A small image classifier, trained from scratch: activation relu, batches of 512.
Rows from block 4 of a small image classifier, named by matrix and row number. Rows with one number belong to one channel. Each number is 128 + 24 x the weight over its row's rms, rounded and kept within 0 to 255. All counts start at 0.
After each channel's rows are labels from the 100 images, of 14848, where the channel reaches its highest value: "responds to" is what is common among them. Only what is clearly more common there than usual is listed. The data: photos of arthropod specimens (BIOSCAN-5M).
# r30: branch 2 reduce pointwise conv (model.blocks.4.r3.0.weight, 80x160x1x1), inputs 80-159
# b30: branch 2 3x3 conv (model.blocks.4.b3.0.weight, 120x80x3x3, transposed, each kernel summed), outputs 60-119

r30.31 [121 112 157 128  86 122 102 123 135 130 126 123 114 123 141 204 122  97 119 131 129 150 154 151 138 108 144 119 135 131 158 125 161 133 136 142 152 122 117 127 151  97 104 130 133 119 124 128 130 146 115 126 145 125 137 117 129 138 120 127  86 136 187 138 103 108 153 113 147 127 153  60 213 163 138 136 114 117 112 112]
b30.31 [172 119 142 117 119  76 165  86 144 117 155 100  90 124  55 164 126 151 124 128 116 176 128 161 130 134 152 135 115 153 153 114 135 132 124  95 188 117 101 108 122 159 133 167 111 140 141 130 107 119  97 140 125 149 124  97 104 117 123 144]
responds to: order Hemiptera; family Drosophilidae

r30.72 [113 111 161 131 134  65 118 122 118 180 162 119 117 131 130 126 117 109 123  87 106  91 101 172 102 136 102  98  90 135  94 124 141 112 133  85  95 175 136  82 106  89  81  95 131 103 101 133 116 144  86 109  97 107 135  55 120 143 107 117 125 151 129 122 151 144 149  94 125 158 132 110 186 164 129 118 121 144 103 104]
b30.72 [130 109 113 129  91 141 112 145 107 127 156 106  99 124 140 120 202  93 134 140 113 102 124  88 125 169 147 149  67 128 110 118 104 112 128 188 121 127 151 126 132  81 144  99 104 170 114 175 144 118 122 109 123 113 131 105 121 137 141  97]
responds to: order Hemiptera

r30.77 [195 129 117 113 127 120 119 225 158 102  80 151 105 143 119 110 162 146 179 126 124 117 135 128 117 111 129  86  90 139 114 119 137 115 126  85 143 120 117 125 106  88 116 133 141 115  91  88 153 114 108  95 111  99 132 123 113 127 134 142 102 161 170 113 113 143  86 110 130 111 130 105 112 128 117 113 122 122 137 127]
b30.77 [107 178 165 103 136 117 160 163  79 108 139 146 152 102 136 112  83 139 113 114 147 140 157 125 132 118 137 161 142 119 153 171 139 138 140 100 121 134 127 102 119 140  97 122 127 147 107 129 143 136 113  96 123 160 120 123  98 118 110 137]
responds to: order Coleoptera

r30.67 [ 96 107 103 125 115 147  99 145 168 132 112 113 115 130 156  96 115 137 189 129 130  92 117 118 119 104  93 103 128  95 125 129 118 113 129 140 124 142  96 128 117 133 122 106 117 119 112 112  98  91 109 122 137 125 104 107 112 130 133 130  92 129  87 113 176 123 150 164  97 171 114 114 110 204 124  85  99 100 126 138]
b30.67 [139 160 154 140 129 166 103 128 100 151 113 139 169 117 122  97 169 144 117 142 127  76 128 152 150 139  87 172 165 128 113 133  78 139 103 127 160 162 148 111 158 101 178 133 163 105 123 150  92 110 145 172 151 152 135 133 142 128  99 155]
responds to: order Hemiptera; family Aleyrodidae

r30.58 [ 80 126  92  91 131 167  90 136 121 124  92 119  86  90 146 103 111 102 116 116 133 143 180  95 144 144 148 141 110 126 174 145 148 124 117 172 148  87 123 135 151 152 142 177 108 141 124 167 156  95 127 132 150 150 132 144 166 130 137 114 100 118 107 149 115  80 149 125 138 160 147 135 190 159 151 154 103 146 106 142]
b30.58 [ 86  96  98 115 146 139  95  69 149 110 109 138 102 131 104 175  70 137 128 145  98 116  68 141  86 115 109  95  93 153 104 121 116 131 162 125 150 123 128 141 161 137 129 142 135 147 156 112 100  80 144 122 138  79  82 114 137 116 148 114]
responds to: order Hemiptera

r30.28 [108 130 170 151 132 146 117 116 149  86 158 119 134 134 118 102 109 114 121 129 167 132 128 135 137 131 148 141 162 141 133  97 136 144 136 140  98 112  99 137 143 132 103 150 143 139 141 115 108 119 133 135 129 109 131 132 105 127 107 162 113 134 121 140 148  85 150 140 158 136 181  82 214 191 146 184 112 109 152 131]
b30.28 [128 104 118 152 125 172 117 124 140 149 106 127 141 130 129  38 101 132 134 136 140  92 131 128 111  96  93  93 149 122 156  80 145 147 141 119 197 108 132  89 146 123 124 127 124 120 110 138  98 129 136 137 116 161  92  94 139 135 112 104]
responds to: order Hemiptera

r30.69 [116 139 105 105 107 148 173 124 117 153 101 136 172  96 145  70 101  92 166  82 123 150 105 144 138 125 174 114 147 170 112 119 139 205 126 145 122 123 117  91 160  93 117 114 173 114 131 121 111 115 100 135 113 120 106 141 115 132 143 131 118 138 121 122 139 134 120 125 161 121 147 132 124 126 143 152 149 154 134 127]
b30.69 [123 108 134 109 123 134  95 128 145  84 146 145 171 130  92 130 135 115 111 139 117 154 140  96 152 159 141 145 115 121 132 135 130 114  89  85 137  76 107 115 114 169 153 157 134 128 143 147 181 153 129 139  89  48  96 148  97 143  96 157]
responds to: order Coleoptera

r30.57 [ 99 110  96 113 101 137 148 141 129 127 120 119 130 140  82 111 121 148 149 130 139 131 153 119 150 131 148 104 123 148  80  99 122 169 135 133 119 115 125  95 158  88 107 115 151 134 109 123 142 103  79 136 137 116 160 105 177 103 120 113 138 100 106  95 151 135  84 140 119 149 144 122 123 156 156 113 111 134 116 161]
b30.57 [122 142 111 163 129 144 117 131 143 128 137 152 161 143 121 131 153 179  86 129 107 139 143 138 139 148 142 100 150 120 141 146 127 164 115  97  95 151 141 163 146  51 180 154 141 126  99 155 105  98 130 120 172 133 143 140 103 123 171 152]
responds to: order Hemiptera; family Cicadellidae

r30.56 [115  92  88  85 113 101  75 147 134 113 117 106 104 103 121 135 157 135 138  90 102 171 127 135 109 125 116 116 122  73 106 137 127 135 107 132 148 112 130 153 129 119 132 124 117 111 115  97 128 132 103 104 100 127 133 140  97 117 153 113 122 126  70  89 177 141 131 159 108 217 147 129 155 229 150 101  88 135 179 102]
b30.56 [130  83  89 133 118 132 105 138 108 110 124 121 149 138 136 106 106 134 178 118 139 166 137  85 142 100 130 136 134 115 142 135 128  99 129  71 107 106  81 107 115 122 121 137 112 172  89 150  72 112 164 128 126 140 134 100 133 128 121 107]
responds to: order Hemiptera; family Cicadellidae

r30.65 [142 120 127 121 109  98 114  95 128 136 140 107 122 139  71 137 146 149  84  95  92 106 104 143 126 143 106 136 106  99 149 137 119 155 138 117 101 183 150 146 105 102  92 160 133 120 135 101 148  92  93 109 110 138 137 132 109  84 109 132 120 149 144 135 130 184 138 133 131 133 128 147 131 130 111 104 139 150  73 133]
b30.65 [113 101 108 114 129  86 120 150 124 133 165 112 121 105 156 132 131  98 113 109 104 122  95  95 134 154 142 156 103 113  94 128 158 119 140 108 125 100 113  87  97 125 111 107 119 203  77 162 134 109 131 111  98 139 138 139 133 135 137 145]
responds to: order Hymenoptera

r30.7 [130  94 149 156 127 183 132  98 142 124 127 149 149 137 130 135 136 134 177 138 103 105 167 179 113 109 164 107 131 131 146 115 149 140 112 120 180 120 136 114 101  86 110 144 150 139 143 114 162 115 108  89 143  95  71 129 122  79 102 133 173 112 148 151 148 133 128 121 140 143 148 158 169 119 120 114 147 152 108 129]
b30.7 [118 121 151 159 137 108 108 132  89  85 125 144 141 107 128 108 116 142 121 139 137  75 128 100  64 113 142 128  80 140 120 131 161 109 126 128  71 120  79 110 158 113 129 177  89 169 120 147 110 104 125 107 131 102 124 126 125 114 143 121]
responds to: order Coleoptera

r30.26 [ 96  65 131 128 131 153  86 116 134 129 162  84  87 123 182 138 128 124 136 135  90 127 157 123 119 120 121 102  78 140 130 137 121 148 122 130 163  97 149 149 120 145 140 128 115 165 118 102 152  72 142 123 112 111 144 177 141 122 139 109  93 120 111 128 119 114 102 111 117 145 111 138 148 216 100 107  97 117 114 136]
b30.26 [ 53 124 101 115 134 140 107 124 183 154 115 123 106 136  95 153 101 127 146 138 105 145 121 112 142 129 110 124 152 169 120 160 103 145 162 121 130 137 153 110 123 116 119 141 128  96 126 127  80 109 115 153 167 110 150 144 129 120 108 109]
responds to: order Hemiptera

r30.71 [165 155 142 163 152  79 126 150 102 125 120 137 144 141 125 112 132 130 184 150 140 147 108 112  87 127 105 135 121 102 153 172  99 146 100 141 145 109 132 125 120 113 163 134 111 113 130  94 123 139 128 120 100 131 146 169  97 108 135 137 164 157 144 124 135 141 156 133 104 124 109  93 118 122 129 118 127  88 170 114]
b30.71 [129  95 113 107 104 134 119 116 142 174 134 132 107 130 136 150 169 117 135 147  78 136 111 112  94 111 113 104  92 135  81 146 143 160 103 116 132 124 120 144  89 117 149 125 147 158 175  96 146 128 138 111 116 119 125 141 152 145 149 119]
responds to: order Hymenoptera

r30.68 [ 63 142  63 146 145 163 160 152 151 141  70 168 103 100 180 119 164 122 117 123 120 119 130 132 116 126 115 107  99 110 146 138  90 110  82  94 141 111 124 112 139 139 130 139  98 146 129  94 131 141 168 114 116 116 127 130 145 115 143 137 101 137 116 125  99 169 133 137 186 138 140 115 125 120 109 145 193 178 118 110]
b30.68 [104 101 138  88 116 148 113 122 137 118 114 118 129 140 114 122 172 121 106 148 141 157  98 161 101 118 160 133 163 116 115 113  99 115 109 116 106 114 135  96 144  90 127  55 145  57 123 159 113 106 107  87 131 137 161  99  92 112 183 106]
responds to: order Coleoptera

r30.15 [155 131 176 153 140  96 144 111 125 141 130 154 143 141 120 150 121 135 124 156 123 150 143 172 161 128 151 118 130 124 105 126 144 141 140 162 133 128 130 151 149 119 139 165 157 158 136 163 141  86 153 123 105 148 151 178 139 145 153  98 127 167 165 126  93 155  96 137 132 106  81 168 128 137  80 125 187 148 120 108]
b30.15 [135 104  97 127 146 142 161 113 148 123 146 106 123 129 116 189 108 158 126 111 169 138 105 151 103  97 126 113 122 121 131 132  86 101 176 135 106 104 131  90 140 138 103 127 145  67 160  91 114 127 114 120 138 124 124  94 146 113 163  94]
responds to: order Hymenoptera

r30.21 [ 92  73 129 104 126  94 125  83  99 124 129 120 112 101 146  89  95  98 105 106 129 110 164 130 165 118 155 122 130 142 110 166 144 134 135 134 151 115 125 172 129 117  98 139 138 143 116 108 167 110 154 126 133 155 150 141 100 142 140 100 125 123 133 154 107 117  82  88 163 123 126 145 149 156 113 131 137 160  60 189]
b30.21 [140 102 145 105 137 128 134  83 168 166 119  92 110 142 145 188 200 114  95 119 146 146 130 135 104 167 176 120 100 138 111 122 126 170 125 146 143 130 184 145 124 125 136 175 127 105 139 134 110 154 116 106 202 127  97 118 129 141 119 122]
responds to: order Coleoptera

r30.40 [ 93  86  77 126 111 161  90 109 133  96 116 128 127 121  93 141 136 137 151 151  84 106 138 115 123 110 134 120 145 138 176 123 117 116 140 132 174 106 114 144 123 134 123 149 128  97 110  91 147 110 134 107 122 101  83 158  78 114 123 119 114  73  94 110 153 102 124 130 122 165 159 143 161 156 106 107  98 130  68 155]
b30.40 [116 128 115 165 126 125 117 124 146 175 146 154 136 142 148 105  85 156 136 128  94 122 106 159 150 103 119 108 147 129 114 184 147  93 134 138 102 124 122 151 120 130 148 163 165 149 105  66  92 140 157  94 131 168 135 140 121 127 147 121]
responds to: order Hemiptera

r30.14 [141 150 130 142 124  77 117 171  88 170 136  97 148 112  95 151 138 120 170 163 123  97 131 146 124  99 165  78 158 119 134 118 174 163 105 118 156 121 138  91 112 109 113 125 187 131 127 127 168 136  78  93  88 132 117 141 107  98  96 121 140 126 133 113 131 122 128 151 149 115 143 124 141 130 111 173 172 155 124 125]
b30.14 [128 132 103 133 141 131 123  99  87 119 114 121 145 125 125  94  89 157 111 153 106 107 104 116  64 107 111 122  75 122 140 145 145 136 167 136 109 128  97  92 143  91 126 115 131 171 145  97 115  55 107 141 105 137 110 161 129  97 119 127]
responds to: order Coleoptera

r30.60 [110  82 198  99 107 128 116 118 176 121 119 115  98 134 165 140 135 114 151 103 110 118 125 152 110 150 101 139 104 130 124 122 130 122 154 126  99 116 154 126 112 129 126 137 134 128 158 149 120  88 122 106 108  97 147 155 150 135 104 132 107 164 130  93 147 119 132 125 122 146 114  97 182 195  90  97  97 128 106 112]
b30.60 [142 110 107  99 156  66 136 113  54 130 144  78 100 133 113 148 147  86 118 134 133 146 110 138 129 138 122 156 123  97  94 159 184 138 153 137 161 127 119 144  84 145 107  87 121 117  83 145  69 124 102 135 126 145 167 111 130 127  91 139]
responds to: order Hemiptera

r30.20 [136 134 110 133  82 116 136 114 134 122 148 150  97 112 119 114 135  94 124  99 124 125  95 209 115  66 149 103 125 126 105 133 206  81 145  93 118 180 101 139 136 110 133  82 159 108  83 107 123 122 101 149 131 101  91  89  67 158 135 114 105 150 119 123 115 123 136 178 131 115 134 107 136 102 125 119 126 108  87 111]
b30.20 [140 108 132 128 135  87 114 119  91 114 104  79 126 121 152  78 146 109  95 109 106 120 114 121 123 162 115 136 103 124 114 105 181 106  82 149 133 143 104 114  90 140 141 123 108 114  90 135 124 160 116 109  98  87 139  93 108 134 114 153]
responds to: order Coleoptera