From a checkpoint of a small image classifier: norm batchnorm, trained on photos of arthropod specimens (BIOSCAN-5M).
Rows from block 7 of a small image classifier, named by matrix and row number. Rows with one number belong to one channel. Each number is 50 + 15 x the weight over its row's rms, rounded and kept within 0 to 99. All counts start at 0.
After each channel's rows are labels from the 100 images, of 14848, where the channel reaches its highest value: "top examples" is what is common among them. Only what is clearly more common there than usual is listed. The data: photos of arthropod specimens (BIOSCAN-5M). In brackets: how many of the 100.
# r30: branch 2 reduce pointwise conv (model.blocks.7.r3.0.weight, 80x320x1x1), inputs 0-106
# b30: branch 2 3x3 conv (model.blocks.7.b3.0.weight, 120x80x3x3, transposed, each kernel summed), outputs 0-119

r30.62:34 57 62 40 48 51 56 88 49 28 21 44 52 73 54 44 39 71 46 77 62 47 44 83 39 44 43 70 29 47 28 70 72 44 69 53 61 54 40 48 65 62 79 52 31 54 45 49 17 46 63 68 68 12 57 26 21 67 69 46 48 34 37 48 38 45 44 31 56 41 60 30 32 65 56 61 62 47 76 46 51 77 48 44 37 57 38 41 49 42 41 44 77 62 44 55 40 51 14 26 24 10 69 58 52 23 48
b30.62:48 42 47 45 88 61 71 64 33 53 32 68 41 43 64 36 24 37 43 83 70 57 26 39 55 35 35 63 29 45 47 46 44 56 40 52 48 76 57 40 52 70 17 53 55 41 58 41 85 40 74 55 53 42 37 38 29 23 29 72 38 35 45 62 50 44 47 51 78 38 44 52 54 45 49 46 53 32 69 45 50 11 76 65 68 39 20 57 74 25 45 48 41 52 41 50 38 45 32 50 56 50 37 58 38 40 61 40 41 39 46 75 43 63 56 45 36 42 76 81
top examples: order Hymenoptera (41)

r30.36:39 42 22 48 68 50 68 40 42 42 46 29 64 93 31 58 56 69 67 41 49 39 35 37 51 50 42 45 16 47 46 39 60 52 46 66 29 61 47 44 36 58 56 58 66 65 46 46 45 60 65 56 50 23 41 37 46 61 74 47 29 31 56 36 03 48 49 43 43 46 39 50 49 42 27 77 51 51 49 46 55 56 49 28 29 69 63 19 44 56 54 47 49 46 65 46 63 54 68 53 42 54 75 29 51 43 61
b30.36:76 43 32 41 13 32 33 51 39 54 59 50 26 56 30 43 49 37 45 58 34 37 38 63 55 53 58 24 70 27 36 35 54 33 37 45 28 23 60 27 64 57 40 45 69 18 48 63 79 62 73 61 47 66 24 78 62 64 51 63 53 54 64 47 49 53 60 48 77 38 61 46 48 39 40 63 71 72 48 59 50 57 23 60 28 60 29 40 39 40 54 30 53 65 64 70 37 23 37 43 70 35 45 47 38 33 52 33 31 71 56 59 69 13 47 49 51 57 47 53
top examples: order Hymenoptera (73)

r30.44:63 34 65 56 40 56 32 34 42 87 48 56 39 34 52 80 33 31 42 70 52 81 66 51 26 59 68 60 87 60 62 76 04 55 64 50 64 52 64 68 69 44 47 58 30 31 78 43 68 46 45 39 52 86 55 55 71 49 48 57 72 68 67 49 71 55 73 71 41 59 64 56 64 59 74 28 56 80 50 57 57 36 53 65 62 49 54 67 61 45 68 81 07 27 52 68 48 40 53 53 69 70 51 58 66 49 47
b30.44:58 45 55 44 61 47 82 39 26 55 46 59 43 49 31 63 24 52 46 40 28 38 17 16 34 06 45 46 63 42 43 32 68 43 46 68 45 38 57 40 56 38 33 38 29 54 46 55 53 46 70 51 41 46 40 60 59 49 47 29 49 38 61 86 36 53 30 38 17 25 39 52 52 30 57 38 40 33 17 41 52 44 47 37 53 57 31 44 51 12 42 45 53 49 33 59 62 36 54 26 41 44 46 35 41 43 56 30 40 41 51 64 63 79 27 25 48 31 53 24
top examples: order Coleoptera (64)

r30.76:77 37 64 70 41 86 61 75 54 42 47 56 72 31 81 63 47 50 56 40 31 74 50 35 38 20 60 83 58 47 42 52 65 37 40 49 65 32 64 70 46 46 54 80 50 56 46 57 60 54 89 28 38 59 51 38 68 29 27 74 70 22 63 74 49 51 55 63 62 38 58 61 65 38 72 57 31 53 53 43 26 61 64 33 45 57 51 55 50 39 38 64 54 78 41 47 62 45 40 86 42 51 31 50 68 72 65
b30.76:40 45 66 62 34 33 54 36 64 26 44 41 34 14 43 21 57 44 69 46 50 49 40 43 24 54 59 39 58 12 39 45 42 49 59 44 51 70 40 57 47 50 70 55 30 50 36 53 71 66 37 42 25 25 48 62 70 53 50 37 60 41 61 15 51 37 62 42 80 71 05 43 46 59 31 19 27 34 48 41 51 37 44 67 33 32 46 68 36 44 53 40 66 64 47 36 46 30 57 56 38 68 34 61 26 49 55 70 42 39 35 40 30 39 48 39 22 52 44 60
top examples: order Hymenoptera (48)

r30.57:41 35 61 89 75 38 32 51 26 70 70 33 49 51 36 46 45 60 54 60 61 66 73 28 64 57 58 37 48 48 53 51 24 43 54 21 50 36 47 42 66 43 33 40 49 47 65 31 75 51 35 30 28 45 38 57 73 46 64 38 51 56 51 49 30 46 57 48 35 44 38 53 65 38 65 27 47 44 52 68 35 40 39 54 37 42 66 22 40 63 57 41 43 53 40 80 51 32 73 58 68 63 49 32 50 68 69
b30.57:32 32 35 37 24 72 41 50 56 58 28 45 61 57 58 47 64 28 51 32 46 56 28 41 82 50 32 67 37 63 65 73 54 63 41 47 53 48 50 61 40 40 45 57 42 53 54 45 28 50 60 31 66 69 40 26 74 41 26 45 23 55 81 62 46 63 32 38 56 38 69 32 39 54 55 46 43 42 36 53 51 80 23 54 47 80 67 20 60 41 46 64 49 24 42 50 31 52 23 46 48 30 62 45 33 22 51 37 81 35 36 29 63 46 67 48 69 67 26 46
top examples: order Coleoptera (62)

r30.71:38 35 70 52 33 28 80 61 57 52 41 58 50 21 56 92 35 33 81 47 50 69 24 65 42 40 77 39 50 40 46 63 40 35 34 48 49 36 98 79 35 35 50 56 54 34 34 51 48 60 64 27 67 65 61 52 59 55 50 24 84 38 24 53 46 77 64 52 68 72 51 45 57 42 51 56 48 46 73 58 57 20 44 58 39 37 23 54 67 71 26 44 50 59 59 32 51 54 81 37 28 21 81 56 56 67 36
b30.71:44 29 36 47 33 40 56 39 53 52 64 48 70 52 24 87 20 63 46 21 69 37 61 39 51 69 44 47 59 41 62 24 26 45 67 66 35 70 60 53 79 41 56 50 53 53 88 29 41 55 68 46 65 76 48 54 66 66 53 39 38 49 20 52 41 50 40 49 31 56 53 48 61 50 58 55 54 49 17 55 37 56 46 58 30 57 46 46 69 49 77 31 45 60 50 41 43 42 77 12 61 49 64 76 58 18 36 41 50 54 57 42 69 38 56 29 63 75 61 36
top examples: family Drosophilidae (32)

r30.15:83 51 46 89 60 48 60 53 48 60 55 49 47 25 52 50 39 71 48 49 76 99 72 54 79 25 70 42 50 54 86 30 30 66 29 57 40 18 62 59 46 48 56 19 46 53 57 27 75 32 45 57 23 55 34 60 43 45 32 49 47 36 41 70 60 35 50 71 53 91 38 67 72 22 61 29 14 35 38 55 52 36 62 58 56 23 26 52 43 57 61 39 38 76 40 50 66 49 51 30 35 77 45 48 59 49 35
b30.15:44 45 44 39 67 52 29 61 78 41 46 47 73 23 48 45 40 52 79 72 50 49 63 55 40 49 49 34 38 20 55 64 22 42 70 27 58 56 46 32 38 58 55 37 49 54 33 43 52 51 66 71 58 62 67 54 52 54 69 53 36 47 67 29 53 27 46 41 49 47 28 75 46 64 76 51 63 63 48 35 56 52 59 33 41 73 29 51 44 90 51 75 51 58 53 39 48 67 35 58 48 65 59 43 60 50 23 58 66 48 23 76 25 22 73 70 13 45 31 44
top examples: order Coleoptera (37)

r30.78:53 71 46 60 39 42 50 75 61 50 99 49 48 70 65 46 62 46 21 60 44 34 65 44 49 42 37 42 37 58 53 24 35 51 66 70 29 42 59 55 33 54 36 46 34 80 58 46 61 64 47 80 54 50 68 49 35 29 47 48 46 46 28 62 30 58 63 63 58 60 11 52 30 56 47 41 37 43 48 96 55 40 56 47 40 36 39 33 53 31 66 38 51 36 60 64 81 89 40 57 69 36 13 73 35 27 66
b30.78:44 68 41 45 33 40 10 32 45 32 38 43 67 42 45 50 34 46 32 44 43 62 40 59 38 42 49 54 42 20 36 59 32 64 43 32 26 45 33 87 58 40 64 53 34 44 27 36 41 73 21 39 37 36 75 44 16 44 31 61 37 39 54 32 55 53 42 45 24 38 83 48 37 33 50 52 50 51 59 51 49 38 56 21 00 49 38 53 09 56 53 39 74 49 54 50 50 67 52 39 56 63 53 46 37 38 66 58 43 69 55 37 51 46 55 44 46 46 35 62
top examples: order Coleoptera (36)

r30.2:44 47 32 44 69 61 14 43 28 49 57 44 55 63 37 35 31 69 55 47 70 21 69 59 82 68 79 13 31 52 73 62 31 38 61 55 32 59 28 39 91 54 55 21 56 37 82 38 30 44 39 56 48 23 60 65 54 65 79 54 46 50 48 47 20 46 43 29 41 47 32 47 51 36 41 49 48 46 55 77 61 15 81 54 55 46 27 28 34 36 62 28 55 52 35 71 57 37 38 58 56 62 55 46 49 51 42
b30.2:37 77 45 54 18 93 47 61 64 54 35 33 57 32 56 84 56 51 41 51 47 55 56 39 52 76 72 86 46 48 46 34 81 77 51 16 71 49 53 76 40 43 68 50 40 31 34 69 49 58 20 41 58 51 53 45 47 66 43 70 56 34 34 43 54 57 49 58 44 66 35 32 61 49 32 58 55 61 59 46 29 73 58 31 54 23 61 69 33 80 41 47 62 54 36 75 62 53 56 60 46 34 56 53 54 42 70 36 51 33 49 34 71 52 40 53 63 48 71 44
top examples: order Hymenoptera (68)

r30.48:69 29 56 54 35 49 76 49 74 50 25 44 47 38 60 51 47 45 58 65 58 62 75 45 46 47 51 49 37 33 36 56 61 78 26 27 44 34 61 50 62 49 49 47 67 48 17 59 66 68 58 66 41 53 37 41 46 39 57 44 75 57 51 66 45 61 84 73 73 50 45 64 42 44 84 43 49 28 70 38 17 61 55 51 70 49 43 38 68 56 15 64 67 79 50 39 55 17 97 43 15 34 85 21 41 39 60
b30.48:61 52 32 43 52 25 33 64 37 71 47 70 34 56 60 52 34 19 63 47 56 54 74 63 23 52 58 51 44 21 31 67 72 58 40 18 50 60 53 53 39 38 74 63 34 36 34 39 40 64 70 48 40 57 41 53 47 54 38 57 16 40 63 34 45 63 56 71 55 70 69 49 55 34 62 66 42 17 45 49 44 40 47 21 18 52 72 46 27 60 55 61 64 39 61 63 64 54 57 53 82 38 54 71 63 40 45 35 67 63 66 36 64 59 34 61 30 84 53 33
top examples: order Diptera (73)

r30.49:54 59 54 41 65 38 66 35 50 33 31 39 63 68 35 35 55 45 34 68 75 56 52 58 45 62 39 20 60 58 68 54 42 73 51 53 55 60 34 59 54 65 46 15 70 52 55 38 41 58 54 69 46 65 49 67 36 81 69 33 37 54 57 55 52 39 41 51 46 71 26 63 40 52 33 64 64 35 43 45 44 61 55 75 57 21 41 25 60 69 49 56 87 73 52 55 45 31 52 44 35 34 39 38 33 30 57
b30.49:85 68 75 67 55 38 34 52 43 54 73 37 35 46 29 54 43 69 51 38 37 34 28 55 30 30 37 36 68 39 58 42 37 36 33 75 28 32 56 28 56 60 54 42 30 62 48 43 64 54 48 49 65 61 50 68 52 58 41 45 53 21 35 62 30 35 91 61 43 38 29 65 42 36 63 52 55 35 33 36 67 31 50 52 46 30 47 66 52 58 59 22 48 35 49 89 43 47 65 48 52 63 43 51 39 44 30 22 60 53 68 41 33 52 29 45 52 11 59 74
top examples: order Hymenoptera (54)

r30.72:31 51 35 44 44 72 72 46 56 49 60 40 79 95 49 68 67 57 61 48 37 42 50 36 54 62 39 56 31 68 36 36 60 45 55 57 23 55 29 52 36 53 77 53 56 69 34 37 33 77 72 63 38 28 51 30 56 48 82 63 76 38 27 40 34 65 38 31 54 46 58 38 59 37 54 71 64 23 46 38 28 45 71 45 40 35 57 35 45 31 60 36 63 48 56 72 68 36 25 00 72 63 39 41 45 62 77
b30.72:55 31 59 56 47 37 36 49 81 67 84 54 34 45 57 53 63 85 30 55 34 38 40 51 59 40 61 26 73 35 48 26 42 40 75 68 48 33 46 48 48 69 53 54 47 55 73 68 36 47 45 77 36 43 35 39 41 31 35 45 49 55 35 45 70 61 52 39 80 35 37 53 50 54 25 33 48 95 49 53 26 64 54 54 55 38 42 32 45 39 41 41 37 63 39 55 52 68 26 83 27 53 23 56 39 45 52 35 54 63 61 56 45 36 57 48 84 20 38 44
top examples: order Hymenoptera (56)

r30.45:39 42 33 49 61 61 67 50 46 26 39 49 66 79 33 47 39 71 78 61 73 31 73 36 43 49 45 64 52 66 48 46 63 71 59 28 33 46 33 69 53 61 57 36 79 58 56 39 34 47 56 47 29 40 44 31 37 77 96 50 49 59 52 57 62 41 54 37 49 56 42 36 25 51 55 91 55 37 46 38 76 66 55 49 49 53 51 62 66 60 43 40 95 83 62 41 33 37 35 41 47 52 38 44 41 31 44
b30.45:44 46 61 42 48 33 81 58 71 73 47 49 22 67 35 54 26 63 70 45 57 23 59 47 27 57 58 45 42 41 41 43 59 27 38 58 45 73 50 54 41 79 38 54 44 36 60 52 34 39 66 64 63 49 48 65 36 61 70 55 94 44 52 59 43 54 51 65 67 44 09 62 60 51 52 28 53 18 42 40 27 25 50 51 49 43 46 54 62 45 61 66 41 41 57 42 49 44 45 53 37 88 36 47 40 65 19 39 33 49 91 44 36 57 44 19 47 34 60 39
top examples: order Hymenoptera (76)

r30.18:45 44 48 60 47 47 46 58 26 74 28 40 57 24 53 32 32 45 67 43 58 58 61 54 55 47 69 42 47 45 56 50 34 44 68 34 50 51 34 73 66 51 38 28 67 38 55 32 64 30 31 39 36 60 43 84 71 74 67 45 55 61 69 44 38 40 62 52 34 59 56 40 60 54 60 56 56 73 64 27 62 38 59 66 32 70 41 37 16 56 38 47 23 36 61 88 37 50 32 56 30 59 64 34 50 46 52
b30.18:31 64 65 71 38 28 34 33 36 52 59 49 46 26 67 53 43 57 37 56 40 41 23 33 34 36 73 47 62 36 24 51 57 47 43 54 50 31 72 33 75 51 58 44 41 49 48 39 58 50 45 49 17 38 40 64 46 24 62 71 52 30 44 74 56 53 70 37 69 43 52 40 44 15 31 43 41 46 26 52 72 75 32 44 49 58 51 41 29 34 55 55 53 63 60 98 52 55 39 31 37 53 51 56 39 27 40 41 69 66 62 67 76 88 57 57 64 48 62 66
top examples: order Coleoptera (47)

r30.25:68 62 67 08 37 20 50 26 41 43 26 32 07 51 35 49 37 46 50 47 44 33 41 68 50 73 36 45 33 62 38 81 66 38 61 54 59 88 45 39 76 49 51 49 52 26 31 53 27 65 59 32 55 44 70 39 37 61 41 20 53 76 82 56 40 42 52 39 38 84 61 49 41 73 40 46 65 56 56 36 26 53 76 51 48 60 41 40 58 48 35 57 38 49 28 82 43 41 20 72 22 48 55 66 22 82 48
b30.25:84 75 62 48 58 74 38 59 58 38 34 53 49 25 36 33 56 32 56 55 45 49 59 58 55 66 42 65 36 47 52 39 27 52 45 72 42 39 12 57 52 65 43 52 35 76 60 33 58 44 71 46 71 36 24 42 53 45 61 58 41 53 48 55 23 41 47 36 48 31 20 48 35 55 21 25 56 55 37 31 63 54 59 65 70 35 28 54 70 78 67 54 51 51 28 48 28 48 65 64 50 49 59 58 57 65 80 51 51 29 25 62 14 33 43 32 52 27 50 70
top examples: order Diptera (77)

r30.66:53 54 37 67 46 38 51 20 53 59 42 35 29 51 43 31 31 50 56 32 99 60 74 58 60 67 47 33 29 38 59 37 53 56 45 45 47 57 45 47 76 56 44 40 60 50 62 54 43 34 40 44 44 62 42 49 45 64 42 49 41 64 60 65 45 53 64 56 48 75 50 47 57 67 58 47 42 47 43 29 29 25 39 65 69 12 24 51 66 53 42 31 49 68 45 79 77 17 83 30 47 52 41 26 65 55 66
b30.66:72 59 69 41 25 50 43 50 68 46 72 52 65 46 67 44 56 53 25 31 37 60 53 55 42 59 54 43 66 25 48 53 41 60 61 34 55 32 50 62 71 37 55 47 47 57 60 22 48 68 73 72 46 54 47 74 37 91 38 79 56 49 47 33 50 52 59 37 33 56 44 55 41 63 66 55 59 64 53 42 58 58 24 07 27 70 36 40 43 82 66 54 56 62 56 65 63 53 45 34 65 42 60 51 60 09 63 35 74 65 61 63 37 15 57 41 23 51 38 40
top examples: order Diptera (73)

r30.32:59 33 64 46 40 49 68 25 53 70 37 46 47 38 60 60 57 38 55 49 36 52 45 38 51 72 44 52 43 48 42 73 52 51 48 59 62 50 41 28 40 42 32 41 45 45 46 72 57 87 55 68 71 34 38 36 70 32 73 35 74 46 65 47 35 58 57 47 46 32 64 42 51 50 63 29 72 42 50 38 44 30 91 42 62 65 51 39 48 74 28 47 53 71 53 49 43 47 38 55 45 89 27 55 49 73 66
b30.32:49 67 13 46 72 64 48 73 09 65 19 26 47 54 60 52 54 16 49 50 55 54 59 61 48 75 45 35 24 77 52 67 52 51 38 47 54 58 62 29 22 37 44 44 59 54 35 39 41 52 38 50 69 67 32 36 25 51 55 47 45 57 34 42 30 39 56 67 20 52 46 40 46 45 70 43 77 50 57 41 48 54 36 38 29 57 70 62 39 66 35 39 37 31 29 42 46 57 77 68 61 54 47 28 68 60 42 65 56 71 49 63 60 53 53 87 70 59 39 36
top examples: order Diptera (70)